Rows from block 4 of a small autoregressive pixel model, named by matrix and row number. Rows with one number belong to one neuron. Each number is 50 + 10 x the weight over its row's rms, rounded and kept within 0 to 99. All counts start at 0. After the name is the row's rms in percent of the matrix's.
Before each neuron's rows are labels from the 100 images, of 14976, where the neuron reaches its largest size: "top examples" is what is common among them. Only what is clearly more common there than usual is listed. The data: photos of plants and fungi (iNaturalist). In brackets: how many of the 100.
# gate: MLP gate (model.blocks.4.mlp.gate.weight, 512x256), inputs 0-127
# fc1: MLP up (model.blocks.4.mlp.fc1.weight, 512x256), inputs 0-127
# fc2: MLP down (model.blocks.4.mlp.fc2.weight, 256x512, transposed), outputs 0-127

top examples: order Asterales (40); family: Asteraceae (40)
gate.189 096:65 53 50 60 48 73 46 45 45 47 45 35 51 50 48 50 39 48 61 42 50 57 55 48 50 66 66 41 34 50 64 36 52 63 19 58 56 48 53 36 50 49 44 50 59 54 52 51 31 48 42 60 55 66 48 54 48 64 55 61 52 35 43 37 63 63 55 49 55 60 60 59 58 50 55 59 52 47 55 50 56 27 54 56 42 43 56 21 33 68 53 37 37 60 53 46 59 43 43 41 48 52 54 60 41 54 46 52 56 36 64 46 65 44 30 62 42 64 45 32 52 51 54 41 53 41 69 48
fc1.189 096:51 24 61 51 50 35 38 55 58 48 66 41 51 66 46 68 43 34 50 56 69 43 51 50 54 40 47 51 61 37 53 65 52 45 56 42 44 50 51 56 51 53 43 55 06 46 63 62 44 43 58 41 32 39 46 46 40 32 47 42 59 59 40 46 55 52 54 58 39 60 60 49 56 65 45 50 25 65 35 51 47 69 44 33 62 48 56 38 47 35 61 60 52 35 53 38 36 62 40 56 62 60 45 52 49 47 49 55 43 51 46 44 34 58 58 28 45 22 65 67 54 56 50 43 51 61 37 69
fc2.189 101:58 58 48 60 57 41 44 69 48 59 63 41 68 55 51 57 38 59 53 43 46 50 49 51 55 34 46 68 56 42 44 33 52 46 53 41 49 36 53 56 43 77 51 48 57 60 67 47 45 48 66 55 42 61 34 68 60 66 39 52 35 60 57 48 57 48 34 50 60 56 33 38 55 53 51 37 53 45 40 61 46 49 59 47 43 34 65 57 63 51 42 24 53 61 46 42 53 48 49 54 45 58 39 49 42 54 64 50 48 42 51 67 52 34 46 53 30 36 50 63 44 44 43 53 55 70 41 64

top examples: class Liliopsida (26)
gate.428 100:58 34 53 61 36 40 42 63 48 64 58 60 42 35 65 61 32 62 45 48 55 60 57 35 47 59 33 59 53 54 59 63 42 43 41 60 43 36 40 56 61 60 38 54 48 49 64 48 52 49 37 51 46 79 57 48 48 30 33 50 48 35 49 48 32 41 41 37 48 57 44 46 48 59 52 62 54 61 51 64 40 32 53 48 35 35 42 53 41 43 47 58 40 38 56 41 66 43 53 50 53 51 50 49 44 55 52 65 47 42 67 56 30 62 61 56 37 58 40 45 58 51 55 50 68 54 50 40
fc1.428 104:41 39 55 60 52 47 33 48 56 55 48 36 61 50 37 30 38 36 35 41 55 54 48 56 35 41 60 37 40 47 61 55 41 51 65 53 53 35 54 31 46 56 52 58 60 44 58 51 52 59 47 61 42 56 51 68 54 59 49 39 53 64 56 51 30 60 49 52 42 67 69 42 46 46 44 57 51 37 48 65 51 59 56 54 47 40 55 71 61 46 49 40 60 48 50 37 54 31 41 55 54 46 55 54 54 37 44 50 47 51 44 40 36 38 46 48 41 47 47 46 51 38 61 47 70 58 63 47
fc2.428 102:38 53 66 33 52 47 72 44 56 51 37 53 47 50 75 46 48 44 30 39 62 62 66 36 23 37 59 71 48 57 52 59 34 43 49 50 48 65 49 54 39 52 58 36 61 58 58 49 33 42 59 61 63 58 44 50 43 41 54 47 53 54 44 35 44 40 46 49 49 49 44 41 63 60 45 58 51 47 44 39 45 44 64 45 69 62 54 52 36 43 49 41 37 55 56 59 35 36 52 45 56 60 55 37 62 44 42 42 46 55 68 49 57 41 65 74 61 51 36 48 57 40 51 56 50 57 53 58

top examples: order Asterales (27); family: Asteraceae (27)
gate.135 101:57 55 58 47 49 43 47 71 54 55 43 62 49 42 58 65 47 55 53 52 56 39 57 62 55 47 39 61 36 29 66 36 52 56 54 35 53 52 48 41 39 70 43 38 50 57 55 45 45 55 33 56 76 45 40 64 33 57 58 57 37 58 72 59 65 52 48 39 42 58 32 55 28 43 45 41 57 41 41 67 51 60 52 76 51 65 68 41 31 52 50 47 56 42 47 21 42 43 48 56 63 43 60 58 48 46 45 47 48 49 47 58 57 61 57 56 58 70 45 46 45 39 39 53 51 57 46 48
fc1.135 100:54 66 53 47 35 49 51 58 39 51 53 56 44 59 51 43 40 56 41 64 51 44 55 38 60 58 69 53 54 45 51 50 44 49 48 65 47 50 51 29 46 46 32 49 29 72 49 47 51 61 44 49 51 56 32 60 39 52 57 48 41 77 56 54 56 52 60 40 44 34 47 49 53 64 65 57 57 53 44 69 46 66 32 61 59 56 49 55 40 33 36 52 37 47 56 47 62 45 34 60 57 39 47 48 57 65 42 58 44 38 67 47 53 53 36 43 65 65 34 44 63 40 51 45 60 61 56 53
fc2.135 110:60 52 53 63 42 40 44 33 58 48 50 48 50 41 31 46 46 54 59 34 33 42 51 53 59 56 44 39 40 45 54 53 54 76 36 58 43 41 56 57 44 37 31 60 53 46 58 43 61 38 49 48 54 55 44 46 57 30 32 48 26 52 67 43 44 43 40 54 56 56 60 58 44 40 49 38 47 40 61 48 53 43 45 52 42 45 41 53 44 47 50 54 37 52 73 54 53 50 56 51 54 73 49 72 50 46 50 69 59 66 49 44 59 44 33 51 45 60 46 36 63 40 39 38 54 51 62 57

top examples: order Asterales (29); family: Asteraceae (29)
gate.387 105:59 44 58 50 60 48 45 51 36 41 52 52 70 32 31 47 37 50 51 42 42 63 51 43 56 42 48 63 39 34 63 61 41 39 53 43 55 29 71 71 40 47 50 53 41 51 50 39 57 42 46 62 40 52 40 28 53 46 32 55 57 79 64 47 50 44 35 59 54 39 53 43 46 46 35 48 48 44 53 52 37 59 46 62 58 54 40 34 62 41 39 39 58 34 39 36 58 40 59 52 69 40 40 34 35 38 65 59 60 36 44 55 42 63 56 47 51 49 62 81 54 52 56 39 60 48 49 45
fc1.387 102:68 57 61 47 48 60 50 49 66 36 43 39 18 51 47 47 43 64 63 45 54 46 51 44 42 52 62 54 46 47 56 59 52 48 59 45 56 66 59 61 49 52 50 36 51 59 81 45 57 36 45 56 65 60 52 58 68 35 56 53 47 39 33 40 42 39 54 44 48 55 41 47 75 59 52 42 54 47 47 41 53 50 46 49 49 43 62 54 55 66 48 41 43 49 55 60 51 53 60 48 43 53 59 54 46 52 28 53 47 52 51 59 56 46 43 40 45 58 45 40 49 58 49 47 40 67 63 58
fc2.387 103:56 48 57 32 54 37 68 60 40 62 63 44 47 63 63 38 54 33 43 71 40 45 58 35 27 46 44 46 72 51 36 60 57 29 34 47 49 58 58 37 51 40 47 56 62 44 38 47 47 52 54 42 52 39 57 37 56 40 58 59 57 47 31 27 59 67 52 46 40 52 33 54 46 52 55 48 57 42 37 62 50 50 40 37 32 62 59 48 60 51 46 57 52 59 28 43 36 33 42 52 50 42 46 45 44 44 39 38 45 63 36 51 63 57 60 65 46 52 43 25 54 43 53 55 59 48 31 47

top examples: class Liliopsida (28)
gate.81 101:42 54 37 39 64 57 47 62 62 50 25 47 56 62 55 36 38 42 46 55 49 45 45 61 38 40 48 50 46 48 53 64 52 47 64 38 53 28 63 39 59 36 43 45 38 72 68 60 27 55 55 46 45 56 62 49 58 34 49 49 64 56 51 48 59 69 27 39 55 39 51 37 52 59 40 46 34 47 39 43 62 49 41 53 55 43 54 40 53 63 59 41 66 50 46 45 53 40 61 52 50 51 47 48 46 69 50 44 60 48 55 52 63 46 64 48 46 57 43 39 55 49 41 42 52 52 57 39
fc1.81 105:50 57 61 48 42 52 64 57 35 49 31 60 54 50 40 42 45 55 44 69 61 56 56 61 53 24 45 53 58 37 57 57 51 54 72 61 55 57 48 51 46 68 62 51 42 55 66 57 46 61 64 58 55 57 41 38 47 69 59 45 58 50 45 47 50 40 37 46 35 63 48 38 47 62 44 47 43 44 45 44 57 45 44 61 44 52 59 27 62 66 38 38 46 29 57 59 45 56 32 45 47 47 52 62 34 50 60 47 70 42 53 40 74 43 45 58 35 49 49 45 66 40 49 52 36 49 52 47
fc2.81 092:34 43 65 64 53 62 60 48 50 30 64 55 52 52 62 42 29 55 35 28 37 49 55 41 56 48 50 46 45 37 57 53 64 53 58 44 51 53 46 49 57 38 57 54 50 54 51 44 45 55 39 40 59 39 41 43 53 55 53 39 45 53 68 53 40 53 43 44 65 74 34 46 62 48 46 48 50 64 62 41 59 29 61 53 63 65 72 47 42 39 51 52 55 51 36 46 51 48 65 50 29 41 61 58 43 50 40 53 62 51 59 30 52 49 38 59 62 67 56 58 48 45 54 53 67 47 53 64

top examples: order Asterales (27); family: Asteraceae (27)
gate.130 106:61 37 38 44 43 53 63 45 58 29 51 53 69 31 51 56 60 25 45 50 52 53 50 44 58 50 53 59 38 42 43 48 56 39 54 49 52 39 63 57 54 39 57 36 37 55 53 64 49 49 52 59 53 62 51 50 48 65 41 22 59 43 38 77 63 24 46 45 42 34 65 43 41 52 50 57 59 64 46 57 28 51 61 58 45 44 47 50 55 46 39 50 51 44 56 85 43 45 51 50 49 42 55 45 47 46 41 45 47 55 74 46 61 54 55 58 38 49 59 33 47 74 50 48 67 36 56 48
fc1.130 101:37 51 57 66 26 42 49 41 45 67 24 58 34 46 60 51 66 53 55 51 39 50 44 41 60 46 50 53 33 34 53 53 42 65 50 53 56 57 58 48 53 39 32 55 61 61 48 63 29 46 47 45 52 64 52 45 42 36 32 36 55 49 57 40 52 59 51 45 54 48 50 62 53 62 41 55 36 49 56 43 45 56 30 59 60 55 72 59 46 56 52 35 70 44 38 47 68 62 42 58 36 55 53 63 55 58 31 53 50 56 47 57 47 63 56 48 71 30 48 55 53 34 58 72 58 53 48 27
fc2.130 097:36 51 51 52 55 42 45 52 37 61 66 54 44 58 62 59 49 52 42 39 51 48 58 43 47 39 48 46 46 42 60 51 46 74 53 30 62 64 63 49 32 43 34 44 56 56 42 32 55 16 39 53 40 68 41 52 44 55 56 48 57 52 36 50 52 69 59 37 49 47 58 47 61 41 45 57 47 59 42 28 64 62 62 55 45 54 55 50 48 48 41 39 68 54 56 46 53 69 51 39 50 43 52 52 56 67 37 50 41 37 51 39 48 30 57 45 51 45 44 49 61 39 38 71 40 50 66 61

top examples: order Asterales (33); family: Asteraceae (33)
gate.79 110:49 54 44 54 41 52 55 56 61 65 44 51 55 45 61 57 71 43 52 73 47 59 39 68 49 45 53 37 39 69 54 47 35 53 49 61 38 44 64 30 46 73 49 39 45 51 40 21 54 61 51 43 57 45 51 39 65 46 60 51 50 42 72 47 27 46 42 43 48 53 53 48 45 53 62 54 44 53 61 44 65 38 60 46 58 53 55 45 54 45 55 46 58 62 61 43 62 51 44 51 62 38 46 35 57 38 50 47 43 21 43 44 46 63 48 59 56 72 35 41 35 53 37 61 58 42 54 42
fc1.79 106:76 48 49 50 61 45 39 56 22 45 54 46 77 53 39 35 53 58 44 38 37 37 49 37 65 51 30 48 45 36 49 47 55 51 45 54 54 55 38 54 55 40 47 52 44 55 51 52 30 40 56 61 38 61 36 48 51 65 59 42 51 46 55 52 62 47 55 71 50 46 55 45 46 49 39 47 44 71 28 51 44 51 37 53 49 63 46 36 67 59 61 57 57 43 34 64 47 46 61 52 46 45 46 57 57 56 62 60 53 72 43 54 50 56 45 38 38 36 54 49 63 52 51 31 23 54 53 51
fc2.79 101:55 31 42 52 34 40 51 26 64 46 43 41 57 50 51 46 42 53 59 49 55 48 46 72 25 55 75 60 55 51 43 36 46 40 51 59 57 36 63 44 52 56 43 36 45 54 54 46 53 44 60 42 44 43 45 46 39 44 52 47 35 51 43 45 55 60 24 49 40 36 33 54 59 38 45 46 51 33 46 66 31 50 50 53 31 27 48 32 39 50 48 48 64 44 52 62 51 47 41 58 66 56 50 56 44 41 62 57 51 60 62 59 57 41 48 57 55 29 38 48 26 50 50 43 65 45 72 49

top examples: class Liliopsida (28)
gate.480 110:55 39 63 42 40 52 51 68 57 56 50 51 61 42 56 37 51 50 37 59 40 72 47 39 41 56 61 55 69 47 57 40 36 51 51 58 51 43 53 53 53 43 43 61 61 41 36 49 54 44 62 46 63 40 39 41 45 45 50 44 49 57 59 35 48 37 50 33 38 51 52 41 67 55 46 49 78 45 50 66 53 50 61 60 63 49 50 38 32 29 43 45 45 47 42 59 71 42 50 50 66 41 70 60 62 56 29 54 52 41 39 62 25 51 50 40 43 84 51 56 50 70 36 59 56 62 67 50
fc1.480 096:41 47 69 41 48 46 60 47 60 58 47 42 38 62 51 48 58 54 47 52 43 60 63 47 50 52 55 49 47 46 68 46 42 55 47 46 59 35 41 42 50 46 26 45 40 53 57 47 64 34 62 41 56 55 60 67 39 20 44 47 42 58 51 49 46 47 29 38 42 41 50 49 50 70 56 65 46 50 57 65 53 48 51 54 57 55 56 63 49 38 42 52 53 54 42 49 43 31 43 44 46 59 49 51 46 63 58 52 31 69 70 72 46 53 59 51 65 49 46 57 56 55 29 58 56 46 62 66
fc2.480 107:38 55 61 51 44 48 46 36 72 55 43 55 46 37 37 54 49 53 54 68 38 45 35 46 48 46 48 68 43 53 59 36 40 57 68 45 55 55 47 54 48 56 46 58 34 40 33 41 39 31 65 50 44 55 57 49 36 32 58 54 46 53 59 52 54 46 47 57 43 64 44 49 44 53 23 45 58 65 50 59 67 57 63 38 58 52 62 67 40 26 52 61 44 62 39 43 67 64 60 63 48 37 63 68 42 44 56 45 53 57 26 46 52 49 70 21 50 57 53 57 52 65 69 33 35 56 52 46

top examples: class Liliopsida (31)
gate.385 094:51 34 62 54 38 50 48 51 43 58 59 43 35 54 59 55 68 54 32 65 40 35 60 25 55 54 47 55 59 44 60 57 50 55 27 49 44 54 56 64 50 62 53 49 37 58 50 25 64 51 53 46 20 47 45 63 53 60 38 63 57 52 53 52 48 56 58 35 50 47 66 40 42 41 30 49 59 42 38 46 38 50 56 45 53 59 63 56 53 73 48 27 59 48 47 52 51 51 58 47 36 49 49 63 54 46 60 51 60 32 63 45 62 48 51 59 57 57 54 45 35 54 49 64 59 47 34 57
fc1.385 098:62 48 55 47 53 45 63 41 65 44 53 58 31 53 52 49 55 46 49 63 50 37 66 41 46 39 69 51 56 40 31 52 46 37 50 52 63 54 55 38 57 50 46 47 62 34 34 35 66 44 35 41 30 28 73 41 47 60 40 43 39 49 80 54 60 50 47 58 74 41 37 48 54 53 42 45 58 35 51 43 58 54 48 54 48 62 71 51 40 40 58 56 36 60 59 49 56 42 60 48 39 49 63 48 44 57 49 57 57 61 45 52 48 38 38 50 59 39 45 26 50 41 43 46 40 64 42 35
fc2.385 108:58 34 50 61 47 69 37 50 52 34 50 55 52 31 41 48 49 56 61 56 65 54 44 70 54 47 50 37 48 58 45 56 46 70 45 53 43 39 44 52 39 45 49 43 43 31 53 41 54 44 67 69 53 51 60 74 70 40 49 39 71 65 42 35 33 39 38 57 36 66 60 58 51 34 59 38 62 44 47 47 57 41 41 61 47 47 49 33 50 74 44 57 39 35 48 51 60 57 59 67 60 55 43 45 59 32 42 59 49 48 47 44 77 51 48 59 46 32 41 55 67 50 34 59 43 43 54 59

top examples: class Liliopsida (27)
gate.407 098:50 47 47 39 59 55 51 60 59 57 46 55 64 58 39 50 53 59 47 61 46 70 62 48 54 59 51 62 45 51 47 49 53 58 61 50 62 52 47 35 58 51 49 40 49 32 87 44 67 55 63 59 35 43 61 54 42 57 48 40 40 37 47 60 28 61 41 45 57 53 42 47 62 61 47 61 52 62 45 38 61 35 53 75 65 27 55 53 45 47 49 64 37 49 36 35 59 58 40 48 48 46 48 36 43 69 58 54 46 51 43 60 41 43 46 66 39 42 57 51 74 28 29 52 51 61 43 44
fc1.407 105:51 50 54 56 30 33 50 34 64 31 33 53 65 40 57 58 55 34 42 63 38 58 74 37 54 51 57 43 57 53 52 36 28 42 37 46 41 57 55 25 54 53 61 50 41 67 49 54 60 52 50 52 44 44 49 33 49 45 61 42 34 46 56 44 43 45 50 44 46 33 67 64 51 47 36 53 54 46 49 42 57 39 54 48 60 65 59 65 44 54 72 53 50 53 54 45 52 56 77 77 56 51 43 52 35 61 57 48 63 53 38 47 55 67 42 41 50 35 45 55 39 48 56 42 41 56 56 50
fc2.407 107:45 47 41 48 52 68 55 54 38 46 31 40 28 54 38 56 34 45 49 55 49 62 52 64 48 44 49 55 41 60 38 39 51 63 53 58 50 52 52 37 42 39 57 42 62 61 48 52 32 36 36 51 52 39 41 50 23 62 57 37 45 49 52 45 55 48 44 50 35 50 49 63 37 52 47 69 45 31 64 51 53 59 41 50 41 62 55 57 35 38 50 53 48 48 52 46 40 39 32 38 61 41 47 60 54 45 38 66 53 60 39 45 58 66 55 52 43 45 54 32 55 48 51 56 48 47 56 51

top examples: class Liliopsida (26)
gate.307 105:65 40 51 52 43 39 44 35 43 44 53 45 41 71 58 50 69 53 43 47 35 50 39 50 57 35 55 32 52 54 60 55 61 51 62 36 52 37 57 58 47 58 47 36 43 33 72 62 32 63 53 47 42 49 52 55 55 55 60 49 56 48 44 69 60 52 44 38 55 41 38 47 57 75 48 64 37 43 47 29 38 27 52 62 59 63 41 53 48 60 44 45 57 50 38 41 67 50 51 28 52 66 55 47 47 34 68 57 53 48 67 43 44 38 52 57 53 68 39 51 60 39 35 66 54 57 42 46
fc1.307 105:64 38 37 45 62 45 41 35 48 41 50 50 44 57 71 55 44 47 43 72 51 51 45 64 63 54 51 57 39 58 49 40 40 57 41 47 48 55 25 60 79 37 46 58 48 68 26 46 54 54 56 58 53 43 49 64 61 59 65 54 36 68 63 54 50 42 56 38 34 52 33 64 40 34 55 40 40 53 48 46 48 62 44 51 37 59 53 49 54 38 62 44 72 54 37 52 38 52 51 61 62 47 65 47 30 48 50 48 68 45 37 50 49 69 51 55 38 42 56 49 50 56 53 50 61 55 49 48
fc2.307 084:63 46 54 47 29 42 42 55 46 58 53 46 43 47 39 53 44 55 31 44 48 47 39 64 57 69 40 59 39 47 53 45 52 37 63 46 46 39 55 29 47 38 50 30 41 49 30 62 42 46 50 53 43 39 48 51 39 33 60 54 52 55 61 52 41 49 39 31 52 58 25 44 55 28 31 58 67 42 55 41 46 69 55 37 53 41 53 45 51 45 42 54 46 51 70 50 51 46 54 60 38 48 50 38 46 51 61 52 37 42 74 38 37 50 35 55 57 58 37 38 62 55 46 45 39 47 56 17

top examples: class Liliopsida (28)
gate.323 103:54 54 52 42 60 30 64 72 60 65 55 50 53 52 49 40 37 53 61 57 59 53 73 54 54 50 58 44 53 50 56 64 51 45 53 55 43 50 53 50 38 53 42 66 47 41 74 64 43 59 53 58 47 47 40 59 40 59 48 43 63 45 59 55 40 42 44 35 45 44 59 65 56 57 54 22 50 51 46 37 52 38 37 50 51 48 52 52 49 37 42 51 43 40 57 38 36 60 54 35 58 67 57 40 60 66 73 39 63 54 59 65 47 49 54 41 35 59 45 63 48 37 58 56 68 55 51 68
fc1.323 098:27 63 48 55 38 51 45 57 52 46 41 33 51 47 57 43 44 69 47 45 55 40 51 37 45 57 47 35 34 65 57 30 58 54 60 49 54 61 47 57 40 54 56 54 36 35 44 51 45 43 77 38 45 42 65 50 61 47 40 60 55 47 53 44 63 57 52 40 36 50 34 45 39 46 64 56 74 46 48 47 60 49 44 41 48 55 51 58 69 46 52 53 34 42 57 34 52 39 44 59 53 55 41 46 58 66 51 56 50 56 43 54 60 37 37 46 38 67 37 65 42 53 25 42 58 47 37 72
fc2.323 096:50 40 33 47 53 55 53 30 48 53 54 58 43 45 48 42 54 41 65 37 45 39 65 39 52 45 50 45 58 39 55 50 46 42 40 45 56 57 57 57 41 73 52 55 61 62 62 43 61 59 55 65 49 48 41 49 67 47 74 54 40 33 53 48 53 77 59 48 46 33 52 53 50 49 56 49 49 38 48 38 53 64 46 44 40 54 36 72 57 46 52 41 50 51 43 65 56 43 41 52 40 59 31 60 55 36 38 54 49 40 37 51 64 48 55 51 43 66 36 33 51 46 58 46 27 40 62 55

top examples: order Asterales (27); family: Asteraceae (27)
gate.206 102:38 45 45 39 46 38 31 45 48 36 46 54 59 54 57 62 60 54 40 55 54 60 42 52 54 53 38 63 47 69 44 53 55 42 55 60 36 59 42 70 24 51 52 45 55 47 50 68 29 60 63 54 49 58 44 50 60 53 50 60 44 46 47 47 68 54 44 62 42 45 44 65 55 46 44 48 59 50 64 44 36 49 56 62 58 48 52 51 50 48 43 63 44 37 41 36 56 42 58 39 48 34 55 50 55 60 49 39 48 42 40 62 27 49 36 55 63 53 48 51 54 41 42 49 60 50 48 32
fc1.206 098:47 54 45 49 56 58 54 47 52 61 45 48 68 64 55 52 47 68 49 47 38 68 49 45 44 46 37 56 60 41 44 50 52 46 45 62 47 52 57 34 63 47 43 23 41 34 45 65 57 42 64 36 62 50 58 40 49 66 42 30 54 73 49 45 29 46 57 52 70 63 53 49 63 53 46 57 57 34 44 65 34 47 51 32 75 40 46 61 47 47 43 50 47 52 58 36 53 39 55 54 45 43 55 27 49 60 48 46 45 62 70 37 51 69 48 42 58 38 54 44 48 14 43 51 47 50 42 51
fc2.206 090:54 58 34 45 48 64 49 61 45 53 48 59 38 38 46 58 34 48 33 76 45 34 59 61 66 33 54 38 46 57 46 55 40 48 70 33 46 59 66 39 56 69 42 51 49 41 57 43 55 49 69 49 52 54 46 47 46 62 56 44 65 52 49 41 52 58 31 59 57 45 55 45 57 25 54 55 60 63 45 57 38 54 53 55 41 39 63 36 50 45 32 38 25 54 57 46 42 44 51 53 48 60 64 74 48 38 41 37 55 43 44 58 64 53 52 28 67 59 44 54 53 66 59 50 49 45 59 49

top examples: class Liliopsida (29)
gate.46 096:42 48 64 63 43 49 33 39 33 55 47 50 50 53 27 40 28 54 56 45 37 56 36 36 55 40 58 67 61 38 56 44 64 44 59 56 50 38 46 45 55 53 44 39 67 43 62 45 43 46 68 48 34 43 41 56 46 67 64 35 46 50 49 60 56 29 37 45 47 28 41 51 51 53 45 48 52 62 42 35 44 60 47 36 53 57 33 64 77 45 45 46 30 60 45 38 48 54 37 49 52 45 61 39 62 50 70 42 54 57 38 62 44 45 50 46 37 42 59 58 54 59 46 54 47 40 63 46
fc1.46 100:62 64 47 41 42 53 46 45 50 46 67 37 47 44 42 45 35 45 59 53 31 34 51 68 53 48 35 57 46 40 55 43 44 41 60 59 54 69 52 47 61 62 52 50 43 70 47 31 37 55 53 70 58 62 65 56 42 33 56 42 42 54 51 46 48 42 43 56 51 49 47 41 38 37 45 48 62 54 61 62 45 50 53 47 53 42 41 57 41 36 24 44 55 46 42 74 49 48 51 55 46 43 45 55 40 43 51 49 61 43 33 57 43 64 48 59 52 51 41 59 44 39 62 35 46 31 42 40
fc2.46 102:49 47 51 47 41 37 51 52 48 30 53 35 48 47 41 45 57 55 49 46 51 56 51 57 45 46 61 60 41 43 48 61 65 44 30 50 57 48 79 45 57 39 45 43 53 55 66 44 57 54 57 47 51 55 39 42 53 49 51 55 47 53 51 48 30 61 68 61 41 50 42 52 49 60 39 43 40 66 38 40 38 51 25 41 38 49 48 46 47 38 36 57 59 63 49 45 39 64 45 67 28 51 46 60 58 40 24 41 64 43 74 62 52 64 54 53 34 50 50 52 64 61 29 61 40 46 52 50

top examples: class Liliopsida (28)
gate.180 100:39 54 64 52 66 47 52 66 48 70 63 40 49 55 42 65 31 76 54 54 58 49 51 54 40 62 64 56 62 43 62 58 54 66 73 57 37 47 45 54 49 55 51 43 56 48 59 37 36 51 54 56 57 54 60 56 52 57 32 45 36 59 62 60 48 69 49 44 50 53 55 66 44 64 52 26 50 62 50 52 46 41 38 52 62 45 66 36 49 31 37 51 54 33 57 48 64 37 59 47 40 61 35 51 52 56 41 51 49 52 45 37 57 46 53 57 51 51 33 57 35 38 44 65 53 54 75 50
fc1.180 101:32 62 64 41 54 44 49 42 60 48 37 42 52 43 52 40 51 29 47 60 54 60 58 55 25 33 52 41 39 49 50 52 52 62 46 47 41 49 43 66 62 51 49 53 63 33 39 55 52 44 55 53 45 41 57 76 51 39 52 50 49 39 50 42 57 56 54 61 47 64 57 61 57 45 37 54 27 67 51 43 39 49 33 49 70 58 69 50 48 51 56 50 48 60 49 69 55 60 35 39 41 53 72 45 47 52 47 46 51 40 35 50 34 64 37 35 53 49 62 42 37 67 54 45 52 49 54 72
fc2.180 100:73 50 33 56 63 58 53 51 39 43 40 38 46 51 62 33 40 45 51 48 61 67 34 18 52 62 46 60 37 51 42 61 38 46 41 32 57 54 48 46 30 46 63 70 55 50 66 46 60 62 55 53 42 55 60 37 55 40 66 55 69 40 42 47 59 50 51 58 36 54 51 62 59 42 55 50 53 28 55 60 44 41 52 53 45 44 34 52 60 43 44 42 48 81 62 32 59 55 42 47 66 45 51 59 28 52 61 51 76 53 50 58 51 28 69 26 42 48 79 51 45 64 48 48 49 65 56 44